python train.py --dataset="photos with spoken descriptions (Open Images, Localized Narratives)" --vocab_size=217 --arch="transformer_decoder" --layers=10 --head_dim=32 --fused_qkv=false --qk_norm=false --parallel_block=false --inner_norm=false --positions="learned" --beta1=0.9 --weight_decay=0.09
Rows from block 3, named by matrix and row number. Rows with one number belong to one attention dimension. Each number is 500 + 25 x the weight over the matrix's rms, rounded and kept within 0 to 999. All counts start at 0. Numbers have three digits each.
# q: attention query (model.blocks.3.attn.q.weight, 128x128), inputs 43-85
# k: attention key (model.blocks.3.attn.k.weight, 128x128), inputs 43-85
q.0:466488520511529530485495485514516526522498515482520505512505527505447488491505499541468474501478466493515523522489544495485524533
k.0:481498529474523512492488493501481525516483493507527538484490517500482505448529491510521459531523494479522480511501540530491549519
q.1:520466497507484488497524549516467556526518492503528499513499478519475524495477487473502503483513527530485520516476451493506523480
k.1:514524493512472490481550522504484518505500501513524524496476481522497538485484464501493549507491488521451525508517501500554493482
q.2:519501495497485505500482486508505496506488471522491505482497516543496501450516486498489543497522523461521514524443498506520496489
k.2:508526477457499485493475509486503540486476488513515506492479543507517483489527501501495561459519505466542518520475499507500519505
q.3:490534469489487495544507531473457473496486476493496482464488503515484520488511508515477477502508516525474481497511522525488501506
k.3:505502491471546481482504507492491486499473501501508510500491475536558477479459456484506472512521457459508485487525514502475474506
q.4:530483502476520481478515484501515476499515506511496504517534498483517513511480515479520510500533527488480496477529482524529489521
k.4:523536511481468523498512479543529530505503500512482503448514511470491503503521512499463525500514530528460519475504497547538503513
q.5:513473496513486509506527491498484487522517486461508494519498503491536472526487506526467489491521505522524520495545467506523470509
k.5:484481499515543509504520511477501526515479484493506496473518450499504501490513499531466524494529531493510481465506494525535440497
q.6:473502487483472515494465497496514520502479485501472503528491529494481488502527499522510521488488503521481503509494533504490465516
k.6:507463474471478495486486492479510544498448529513484507529436462496527473522502508483502476484499486463508535487503486503504479525
q.7:454460492528510500540497510516441494494503502500508485480507507493490507480509489524495498480542510475512493491508524487490505501
k.7:481478494508487494512533511523467450495497525466515493528500474493480480474516495480508503542481501447450520500541523494501542488
q.8:481510499501521494511457520506474502493461480549514466469511469489515468515502499557510501470508529477533450501443472482434522509
k.8:474501476442508477507505525477500496480476499490521452507517437495544462488495475561480498490503505546439493514490480484449504497
q.9:544526509513477499484484495461512505501515508488508502495523443477512538475528482500521473513465498511496474480516494533478481498
k.9:490514478505458492490510473487492535487487526459516515493471479512510493517469502489517479537479488529480473489546460519493456489
q.10:561504497511485461503538511492527502494499488531504502517511487551478485488515529492495487497509508511525476514496464488539496498
k.10:538503494510486532463528472474508518472464495513518490517515499536514480527506516524478518485494481521516495492516493514519498511
q.11:533460510491491459505518512512485493524530516465507502485500507494540480482472480512505472473525496501528510489495509495495516513
k.11:487456494507474479509563485498466475490489531480511487480492478485524485482485500517484513500495498484472519522538487503508511505
q.12:510478483493484466520498531481497480503492528512525500503518492538492483506538514516502498483487516508509481470517506532482521520
k.12:503514515484513473483528500513498456469498529475502508503510502527547482467511532487479459489488491517460501493538494473492546508
q.13:528522515458494525521536507501532477529483480515500513502510509515544509492530500527496492498507491519497465492496465500499521521
k.13:511466507467525491478507487488524509516460497473468517493489486525520459510504496517515490488483482490509481491529500492445442518
q.14:565493562464505450493491544512486486494484496500510510495516538485488452535446505507496478493500512491538531480491466534485523509
k.14:527521524495531476498517498478489508500487498480473509504524543486491499508508516522450479489520498518499555498473452547474544498
q.15:486505529508507536516467484472490469514518506514488523499478526496493566528493484482512495509491519492483482464513526548476489499
k.15:469474512466480504533506475470499478529507505538468544480493514517491573503486487443515498525503497502495510510480492514493505499
q.16:492490491492498480490504503525478490529495493506493519492484469514497445495486536470474499527524530495507503507498473477501472511
k.16:497522508519521499489499514520494462547512432515506512454547512504488500482511498494487525474547516485515490506436505528496505516
q.17:538575498489477452506510497520520482506500477527466503498484471466501492505521518494501455508516531454480494483502502530480493512
k.17:524542486520476494473494494492473519530432499547464546473454484504514469484441483478510489503508503489474496512494496530479459503
q.18:501493511506495494487527508540494534507526481490511486482533489483497476507499505455502478505550483489508508545533509512533519518
k.18:500481498500460517477517479518490552501487496466503480465513473489480482493525469515505516520502491504486485529536516581511487496
q.19:505489519510526492503492506517501491492511514483523472460539499482494531492493485512512488454528488490520496482493512522499550500
k.19:486473481488490469497549515513493492461480554432502479515498476496493486488478510491516493501467482493455502511542508475518522512
q.20:501478524500462519508494498473489465477541491512491508541477513478478483476496477515482506529515482497477524528522523504514488512
k.20:483527515505502485485495484502530534511534481547502547506518501470456494504502476499472516547546481502529505528507538493471489508
q.21:480518468485468482491466483518527500515494480519452506498539491464526492545502539493502527482530530493478510482452527518519473528
k.21:487481454489450504493491499484527556534445498519420514508467473517553509506526528470491520471504508484486504488484529522508458528
q.22:491488496496522501486517497502519456492510508474513510511496497492523500521496496484496496530494468510472526467541506507502505483
k.22:494518510532524501504489533529508453505564486502494489497530529488460531493507499488510495477493525522497509516476488443493500497
q.23:475493513498515524513479516542486522512467489496487464484529516515507512540526535487501470460480496523515506480519492529506517481
k.23:492486499479489489515459537538500493490487518449474451483534477524476483519494532447543481463499481464515546506498487503499545498
q.24:493497536473526468473503493504506521462500506496518486515505491503470474510519496507531522499531490496489517510482523520516521557
k.24:521529518495542493466527485485526525481547503501481505512509517463457488472524545502512521540519510521429499502473510455526528536
q.25:528494489484573496470522488486533465469541480465510485520517513495484537525463467540509511480525492512506500467505495517540458462
k.25:504530459500520529498521491493517516447488523490501468542512518498500551526481499519496571536475514514468508446520506480535503489
q.26:511493488498460514514507499474537472474528524506495497498487480541494480512491455478547470490512492486489502467521495495487486503
k.26:526511507532471508516484471480510480455545523487503465480518494516517502529442493520501493519501502509447497472497510460516496484
q.27:454469512514480491504498458479508470453502482494484469488526480508502444496515510559474483514490499490501528504475519501523528542
k.27:496517506522516499488498502491517527479531484515461519518522477525474483471523498485495492540547537483492489495474541481522506548
q.28:481475497497479507480514517517486537502503494515524500541491451457513475507525519513469492501472528497522519479467495497512494493
k.28:472472527487506509481489510531512525535530472520511517496535480466495481492496511511490480498515518461528500493495480510508490493
q.29:504483471500472507496532518484498521474499504511547498515495546520485516524487469499494471530465491489487506526492506502513510459
k.29:514453503519506499475513497492471503503514505502548514530461525546490542505509469524511475538483509508499513504522479540486446451
q.30:503475501516491526504512495458495514498471507496492494484514528517513509467529503514511487511456521515470491476483488510478509513
k.30:519480477501448521518542497463497498495491524491517501487472513538520510480503488504494498531494524518440523507479459472498475547
q.31:519530520514518497483545516488508494501518498515506504525485495504520502515519490524477501517505502480507517506474501498473494496
k.31:518528519484511515494513536469513444515522478523522551493511522494495524502526521457498507519521533497528487516467499486472510497
q.32:510494463504522504512464501474550548488470510507474509537529470526494513518511519529514497514499524515520505522479512484498490496
k.32:511570528478486494468507466482519474513501500529493507514495544529492497554468503520490503487495515568509453494481472464490517476
q.33:490533529495534536495514493504472501529513488514462517497509498484486477483452484444467488529469510490511466489525470505466561514
k.33:464499548476508524529461498500469467537499504513515546432487455496475522492490469465526490514514505531472476524476511564454513486
q.34:474523508491490508507527475434482543483521490522517485481477542502483476520504466491450503536505511476482522502493510501439499484
k.34:464495508515485500532490436473499461497546488544463515468496482484536517502510451523526463524506550433511480514481523452479473484
q.35:510441531509448491462540469533508486528467530492545510582566495507491457527475468481492504480478498532520475518492516451540558415
k.35:465480535514504519517527504554524527537523519454518464497518565463445577563497511491515493516467488483538521449540486460480540432
q.36:495514470489526503465431490499496540480537532430483501548479495504511477501478499477496524515529455439460504486489474553495469538
k.36:460499503526495498487482439506548495507504481509470490483533467500472498500546536524525474484527500469495481487456549472476490563
q.37:471526495587511477472544542474532514462485457511508494479515450482488556480502495527501546515508495542504481507498469523537515503
k.37:526561519518506526519502497505478547452482506471529474514500553504452483491516506500482507548514494572440459514507495530540535494
q.38:479522434481486509481523530492508511465554468532533488500505516465511508468496468537461526506457502495513476479512530529487512501
k.38:503501502489503525532550506499474479483510512495544483501472495464469506479530460526468478567483499475388493493516508523515529493
q.39:499555520543499554494513477489516492471507482480485521530538536496487440483480510527503508520488468490511505441513520503525537532
k.39:483499489484584469469533485501490490452519495524483514536517490495471471516481443516509478540563496517498527499554524555499473520
q.40:488504469496508467513494515492533535521528508515495528466491491477474488511465475499526517477488482517445476504510515521471517542
k.40:486516455505512517489514503467474461508492509492485518499443532506539509465433477489484526490471510488372510469448521492515476533
q.41:488489523498515516510456500466538506469491512491492504439492508507525450475514503521504477474537514526518483508500515555490522498
k.41:513482539441479500474457481470561541459500520527517478517538476507484455532487481539500502466529507505524493480501517466460474530
q.42:515550474511486479526483537455475455468495539461514511447556516494478513470489519501485460508486499491526484488522555509446520516
k.42:512481463462496507527485508494507521441548534463533523509455520491483464488497499501515466532521473512482484505516507460465523550
q.43:529522478495512534471499486479443535510490515474513511491523501515501493519481588467462446517546509460502527458509525520540462511
k.43:493483486499495450508505493500523506518525499451496499531492503523455478455509524475499528553541563498518521516550516494520502500
q.44:544523533522490485500542486429502461477459493509457501514490524516506501503510494511475499567475493570476556478505469549545510522
k.44:513503506496497521507504509501486451488473518523514555540498514552472534489536527459501456562458478562541486549522457502521454441
q.45:515548489478522507539445469552478509520471501542492544510541492498494476504498492515518469516507400474536479538494529519465481544
k.45:553461488476526467453480496488512469501432521484482566489471495509521457481440547489522464482562484469644479511490471558503497543
q.46:483549478493510512466477498488480483459514520522503464491433541554486546521494488502481518467456476501534465553520462479498494447
k.46:491494501534484503508484544487488527446517498463551444499476516506510477515484456507502476471442487520540506492509511479481499481
q.47:504449488512497487503513518514566517475478496532495466509447486534528523495518547570483504482500512556498458512485446491553518485
k.47:536517549455550503460538545490481513476453498502548445532486570566504557511531541536490502512470504578498549485493410488551493428
q.48:542484508499518464492489502499472452542489517542444477502493492470483481480511529502519523458435512510517467537518498506527523484
k.48:472515480529528496525542535503488495499464506500498448505497476502521512542428496450487505430472493500477521489504432507525502481
q.49:510483511528535459433520475486507505467441491497493479459514520524449496492506508516471533452524520524461503496465463504532520548
k.49:499506484474522527500555511484515512437502506463491422535484531516504484458535535519481523504471532540446490482489504470583488496
q.50:526480481528551499569479528502506506480567507489553507491532463501521502508508471489525555483560524460552501507501517488474480494
k.50:519527526463511485488491509522489517512552514452515507515499462505464493487483487493531513518555468480414510489468577495519544538
q.51:486531497543497517520486502515475482487437501492498506470496477468487557504461449504507463490464458513514507473425508517505548489
k.51:512495472506536508538422515490507494501490512502431550426490519514530515523494551484503485445528461438611526476487533504459486540
q.52:513482506496546474494528534532544521479454489502453491498466488493485508500502526475496530504459467496482539518497500417526447537
k.52:540489506477490487482496501505486493521494491560488522538465522526513508471523550486524518467428515506534532518494465505494487500
q.53:487489480506503511487454505509455455487512526495520501482483459497538477501488538510556481442478479454524493476445523519501510519
k.53:502471475467530473524486483490523495487487508458488441489531483464512508494459502547487492468517521487452509477473485482521507565
q.54:558493482451506497486443464512517531510492482478437508511491478491525434472515534480544506515512520468460543481470530501484480597
k.54:484480529471509485474512468512521488537487483556442531509492473525493495508522536496507477460534508464517524500480473548517482537
q.55:519510530481479476536536542500475534485510501479497484500510473480544513507600541512515497513462450563516517473537480497508479467
k.55:482519546482575512460501516529478479503479498545478574477512491519469490469523532461517519473487489512622487541489522453501481484
q.56:493512442522519515494460512506490547541434491546478504529487474550472543507569541494553494513462445553468484515561540501518482480
k.56:541526500511451502512485483469480550535473500513459538512464548552515564531504545419529459469449452534598509483539414541554486480
q.57:553468509549494437459489459502554509528562487465512490499436459467498483426453479535503499498560550454446497479500555501483497576
k.57:480486473521474498506519520517543566497477474446491455496524514481473473475511519519494469547526519466359542495480499539542509577
q.58:441527465427504508499518553479514476468512503473503504501451474490482507482545489506468501540483508520485517530523501501527485452
k.58:490463492482500493500481494485452521484509496552534559475491541497488531507498426524485550541468511512529514526481486493489450457
q.59:526482466501506517512494471521513521501478489484472495491521536505501488503531456507518481494494496468485509477458510525505501553
k.59:511510494524472519486496492488513514489487488490492505508500461484500456472534468485506516515512492482511532464499508530576511550
q.60:464479531576543466485538479476473467475471493524521537512466511531519463517535483498502483516499493511519500526488455504521508480
k.60:473495545528509498492479493513461462443498494465497498508508569492499542475451501536509513521503498556569544541427488497527477499
q.61:489475477484466501519498492487521495489503501461472515471488483481505455503505519483552519525479460486442471522469484493454462520
k.61:519485496494510510454438464527497526521487495544474490470489473475486506485547532502547493451504502466543485515451489483478471538
q.62:470508514488530528475493513509499482528449489529526529546496480533528523488528537485504476516496503494501525481495448540512467501
k.62:500487508527482489503515498495466425564480505525507511488536495552527520482529515549468518469513517517562478525502495495468483463
q.63:498532531495522551514461509478462494506473512505549513529481514499537514498500479470495537539452465489539499514562514424456465414
k.63:490504495538524523538433456507471462521480506536525562487477482461526523484494505514509464493489497470622489493516527471410492493
q.64:565521496464518474489515511493515501496468496518523496536489453538505505525557507491528517493515510519506519503506465499512552504
k.64:560519505482511495448541484502534525472495482496537470511499519539510520559510500475521516510503474537491504466464486538514525494
q.65:571554520513510476503454497460520443510544515507494506496510480516479495513463510496471465487512533495479508468514481529503486533
k.65:460490483469446500517521483513489512493510492467503406518509496475502485504545517530525504532485471531436502486511480493491524480
q.66:467504532494515532507510500515431547502483482477511486508485514518469502465541495484478527526498479536483520538491482509505512516
k.66:493550543529516491526506542481494513486498505510496542480513493490495503488512508525511469519490544466526497510501510454495545502
q.67:506480565470499508488518515492478497523494530499526513504478509508489491527485472459465499529489502484509529480529496531512497527
k.67:474481498470507517538523506510481516508469528486502554480508503528523489463476503502515475546477488525488515507487479460503515516
q.68:466482452496475495502480512494510499510466505510471489503508488489511478471530514513530493512461499509474486517473498450499459477
k.68:512500459523519515484468492485499536512482485523455496482480489519511481511500500517509477479449518448593498479509507551489453512
q.69:517541457512457483483521501519534516516490475477506493512510530510486442518456483500503532497502523490477503501488540499509499503
k.69:517488474554474507446511515498488504515511480485528487530492549483470495515480480469513522507528473521462509517509481508495483496
q.70:509463498519503504456509505540533536496494493532546474500521508484484477501487481537492513486514505496469462511508473521516510508
k.70:476479501526492463504530517486519483484506488537515449508539492499486495494537529555505503532520522529411497516494504521488471488
q.71:475514533504533521495493476550473504538510502477495480482537488471482492512516517502513514459533512475546527487517489512521500491
k.71:496498506503487500538481482520499487521493511448510442512575477476485505493502536501478493467561526496457507494505518517534560505
q.72:536502511489472488499485507495524458526487497497486493474501539562499454500519539485494517494493506499502502483465496488509505522
k.72:538520475544478494484487524514523532504520505518498539509517505541482463531535524467514463471525479494524529495491483488480528506
q.73:503554520498503476508516451491450513462473518519470516534472531537528486471492526500511487514522518487484493495484497497508545538
k.73:507509501491528479487513483497463496482475503517478500502470539533499467476475503526542493517480471477514510512472529492509481539
q.74:489486529492524497543548537498456474513521534487523506473480479479503519502523494492484463508496496513488501471491496475486547485
k.74:494491526486542500583552505506504474518524529501489533497497523513541494468479508487489462491468537463537490495485475461495476474
q.75:492497472512478476533497503493541491521504504509481504515523506505538522502542512525507485500545486503484477527503477499497461512
k.75:523448504510481501479506470496514546528536500495481508507503493501521506515546531509498491496515468490528526514498466518506509526
q.76:519474506510478536549503515466508482485512510501471510527489463485521462495541469510493511531507447498487513488503517487500482485
k.76:472526517528480515529507478478501481481502523537464557489509499515491482493510480517500482505515507491564460503519522497477457489
q.77:492543508495518461496518502530515532521504507507510486539530462495443485471482487488526496492505547479514482523533508506501490524
k.77:507477506508469531525497478522534521519499504480510486528540473473518527481478530520484501477454499510473496505528507534520501525
q.78:473521538487551456525527492497462476485480511501536492506507491498518500500508505508492524495510528493525469467515463541498504542
k.78:467491527495512477520520506518513496485482537487507478492508512484499477494479516515550520492488513512495472518478482429481506527
q.79:466520522501511500537490508506461495510484509509479527524482491493484497522499531474504480555490468508477479510500471495468480503
k.79:492511520554498503518462494499494488508486545527457579469484498490527492486482505497527485518476491438583462509508509494475466488
q.80:483521489512509542499513503504499497496481513454539481470544528509448448489466511528511487500517508503534493505488507463535573506
k.80:544468500516534481498519486490524489476470493469542442518515499498504455499538514513478510508489501530500525487509489485526487509
q.81:513558480514462492540542488486546518497503492556480507494507475500502495524512485507520488506476541489489475527523468496510502542
k.81:515539509506433476487522476481451541515508496496493522498459495525498495498512486484518503500499517514450506490462475571501480536
q.82:472495463561490544486522513481491493488477509474490487479530507507488526506515505484491483491485468497495496505509537511508502498
k.82:513501497495490514472496490509525541499511478474513500522502491516468481525503493436476502507508472528493515473504519539539514499
q.83:514498456474485519539474526477489444484510498524491516488496498521493494501508496503520506502516496518518485530469491492484515518
k.83:502488502482508518489496488463482469474496510537502520541470469543532484524554495514483508499500474540509458496462497491495492513
q.84:505521529485506496510514496514480459506483513507472503542495522500530500469509497502513489505512470506484513469471488479513506487
k.84:479465498487520492510498512512499507504505507499479502483452517515491499504505489484550468474487508487582551509486510500481497485
q.85:505480504512522520484530494515484528501497473519501480468517510494494493471523482503503508475522531469510537523462542512514486505
k.85:517494494505487509487526500495517536489510460487531436513507488486455483499538486529461522512523500521423518526486517491532526514
q.86:521495501488530516519522495486492484485532509469484500499509519498512539527513499472515524493509451512465488499522488486484507516
k.86:484510535481492476493492493484497479481525496475506517521521531517514532482489491491525540509526474496491485460527526487505522497
q.87:478492454508536492502504525504520511473524486497506501462511478494490543521496540471496503503517540499459520503527472541532475507
k.87:500513476514503518489501526514478520504500494535475517442525501494513532515500525485495509478484505479469504505496456478533497509
q.88:500484522502529507487481507509492493515477493506459515533499498505487491518518530473483493557489474514479505494502473495499475523
k.88:498524510540507506517465508502482486511480529542462546448498492513511510480504530493509482496501511467582462521503490521490494489
q.89:468489455502459492528508517500476490517487502467511502517505509512498480546480493484471510502504511494488481459542498519506508488
k.89:509518463530499502504555517528475474556481512506462544507540532475499495483488508460521473501534533489489479497519495476479478493
q.90:511543494530472491481470488510476442508497482498495491482502506494450483498475486492463465508524506479498511522523521521498506495
k.90:510510500534486468499496527494458536494497490481523464504472488445469519515538470534490511531534503507492527536499468507485496489
q.91:444474487515498503483495504481534482476483493461491500475486495542476451468507500489515503494452487569515496527497555444511502488
k.91:493541488522538520487486554498488454478465499516502493501507476494499466485463525471481480449470523504554476492474530503512490479
q.92:525510507474492472520525500506488558510496497514495499517510513511494502514533493483491506530488490475480500513484533499508484524
k.92:519510516511514516502497477493460522509511496532499546478491506523500498492504502504505488510496499497520487532511485515516492531
q.93:471483496520483527522501511467490535511514498495537500496507504475533521501526468512470531493499472522489512474524499473468497454
k.93:463501489490491503498498502490483477516525479466522534504504474466469515527503476452481495483487502544489499498520510475513504482
q.94:518489481515498560490531515507429469512526505492499519513494519505460505480495472487500475510491513487461491511489491550507504496
k.94:486494489487494509489545536509475523504496507485523500541512523501462505506528482483482510540486479489431524502504494519515505529
q.95:534485525512524490458499514503525517518490497491479497513490482465522449523440492498507500483497473513494495498502494483498469506
k.95:493466481528483473505494517484500484519507488455507430498525470479511501530479469500480518525509479487447503487524487542472499488
q.96:497514502508521471518484487449520464503473500525530482464545485509485523432468507509519514488513522527494459507505528459504519468
k.96:494497531536517475532508498483475507500466507485477463495463576515501506510479460495502464485480534506476513483519475489484524541
q.97:544520460469467498507543555536504477477542495534495472477511505484478505504508470489542485467466474558529468531499467485510498463
k.97:503508498505472555479486542512462514484485503496538497476487513493507445500477518440502548471468434535486460518499456506541521478
q.98:504495480521520507451517502523490499469475504507488484535465496477502501485513518476488540515489469487482520527470492498519531474
k.98:495484505485587485497493484532475472503493477467499498497494513511512540493521471508515501480482529521528531526471496524503497498
q.99:489525516494484517484529500480474482474519510500490480506501514524441522457444508542479470516512497501485528482496483526525528481
k.99:501503479505478506475479504468509490467514491495494482465503503530507488528510492516436540533441493518484493505540535485481493447
q.100:488510521499521509460504495518531483508500446520464522493540510450493456533477510523516479522483491513499546472499504515499521528
k.100:495501491503525475475451463508506508502453504522461517450540492469497492514444496493469535480508496504496485502535550542499470512
q.101:476498508498506518488499551482455498502492540522532522521486502558520530495519556470470538504477467563500505487542444494502489462
k.101:479543551473561491493500483509481459481528516476521504498494517511475540483463509537520491477535515530545498507528499482508456483
q.102:554501493466506497458504488528492510516499565462490508534487456454526451454455526497518509475478486471511520480470533489484545551
k.102:451497518500544474446536508525510531513507503496495559536461465512455476494460499518525461466490493504488548482501491471494504528
q.103:460482500497477496489509523510529489519501480520483548495496485497480448497516507471518517532485491530454517525501509453453482525
k.103:494515504446539486482515485514533479501507505524485497473532495507509507474486499531529526491523541481482541509515504460492479499
q.104:479474509514537493484480517536487470510564494461462489480481518489486495508472474473490550451510505479510491483538487518492442497
k.104:514496484484562484480474485500506510497555501518471468540495423512521487490529523485520557467506471440457519503503520491508505520
q.105:491497549525516480487506490500486496495496512489498470516535476476465501451512490498492470497450492533502482490489542473482548500
k.105:501511509475564508520511521481517498472513492476531491482484504459482478438495493468512511502495517504518504531509491466499546510
q.106:492514513535489464480494463501506501499467477542475474540516514538466482507490445533529505454496497546501505516536488483560511496
k.106:518514500513486527493516496504481518484503494494484453521486532492519500581502527501485460479479473529497475491523430499542508486
q.107:510447516481497480487513496492513521471472501482505500541458531503513452515469472504513481486466484484546497527483502469512449481
k.107:496431486468500473483501472490532556485534506523502472531486531464532504548498494569505498501476504502564510483498435460501483470
q.108:557544492474499487493498504493549523506507504532477519486504492501488517499512521484479505493475454523491521484507529484477461487
k.108:535537514514468528514471506492518507514468513541491499466503514475490478505516502504521501476480501464518523507547510486469532484
q.109:483515435494467494484518488504487458481485526500471513514486508535479489490497503504538509479502445499530500508488495493453515508
k.109:496469475475487511455529501497486493501529498498495506513449536542508489497456527490526480465500486517481481521499449463464541493
q.110:496569460558485543480474464498515500473451493483483489485498488516516528506470489570445488488488524478492471430466493533531526491
k.110:478485471567453493540519513451545443493471504446489485487541491518530536514490534510468510486484488472478470487457513492467490502
q.111:513462466517551468485506513484538507445474457516542475530496501534530492486496510543511515484527528517493512512459512532522505509
k.111:548511486502456498465513519471515483452506483515539467534510533498514492478506497529460506500504518551493481468483506546516491500
q.112:500492494546478513526536495482526458471483524461495497437493521494477461489448485498451472510544492499481509480510503547505530537
k.112:568543514530460519500492505495538499502515491467484514499504478510476400481489477500510489525500485493500500524513545510465481501
q.113:524500498556555531440527462555544490494499458510478460523519482481486488467462511522530452493537478520508517529483489500523509541
k.113:510509494520524486486481515522554507501436485499505477523534495467502469537481541518525537514545474540508494488497480522528461517
q.114:486525435460555510481492526491556545451545500519509511483501443484470524494480505483510527523528519524466496482533522495489452524
k.114:498528478469492490511496515489509545478553480491507519516470545507451499502508483494488477521478487549439521504506521545531483511
q.115:521488489486453523499519467555521525540455480496500484474500496481486511523472483510516485498498520509475491484514467506537510524
k.115:489505495522496514539510499533462506530469488497464493543462554521510544492492531498512472504433511483494530476534459501557529464
q.116:515488488520553531473439508505510488539501515498516532562502519523437506460450504515536455494523528489508479500501517512509494455
k.116:465457481471480455507510506454477516518497514469483499451520499493500481526444464493512461499506522529502527466512497568478491507
q.117:490550479498480546503522473517520457479454476518522501485550489491477503546527478543486458485476497510532495462453538504487531506
k.117:483511498527504500516503482512546515485475483531487482482511463433509457514485461526478473489521530424529469477502540496462533503
q.118:488512483458459531538448496496472506488541497501541500451477479501537510538537474522533514490481437472529459493503469515464511517
k.118:503482472490535528489457488507502529485486502489519461463501476464507494483527518508497499524515507466532466497475510485490514512
q.119:560553484495510534503510450500504501518480513517470529525497506482576493496489479491517510509486472463547493457497490441461559502
k.119:472495499518471518495489496493463449522506490513520546492500469486503499529482493489530487489508468498478452481506487484429533508
q.120:470548514501520530511526530463498519484518508489507459455466464492509529480525531504507516518469528495499495534542503508489468486
k.120:532541489483566505494467509472458522492460497554523520514464509534504474486559506502496472520441521530524496515487486489475435503
q.121:478476491485459445465554520545497477518494493493496486512513471461513514517543527490522522472501507473506498575484494525456471503
k.121:477461489547468483490504508533513553536500489523500477492484464468518487443498488518513507482466499480494507537484467533486544499
q.122:529510515474508480485501512479486512525525501516521498496469472505522464460507513455501490488467505508479493483495485532453466515
k.122:462504520541492498499516483494506535513499504519495486452463466511496470489477440507501511483480501515482530510500487518506451491
q.123:496535551510503510468486503496515475494503480479523498543472510496496525514493457542466503499502487538483544459468472501495539493
k.123:478502489550510480525451499502485511481483501485495509506477487477485528490503490508466474515482474498502542493523517477526446462
q.124:515467524517506508452496501477483466480455530506499499518461473491498517530503497476504452500504501514510547505455476484512527488
k.124:523485541456532474510460516521488444500521500480507492479506489483491509498463507514516459480530514519544549539450483488491493484
q.125:523462491509505497480479542488517492501473500457526462484527517482479525504560543488443489493513463487520504496498516509474521465
k.125:472494474475479477518488532483538505507465484484531508538483537527510497533562488488469506499494486467542536512510480478436511507
q.126:466483512528518496502563488518488466489475504538519512537560563482472494461463460505500472518497443487514498495495514529499543519
k.126:469502504467516526490572536499474450497474487487511513494525550484503515521474479503495507517509474486518423515512484517478480513
q.127:469518489480501535512511490539517565502475500501496492491516507479473506569471483478491445501514566481515534440509501473498504507
k.127:458495495444506480538547509511541511512528488539477528556488508492532535502496536459512486505489529480550505486507512519521524498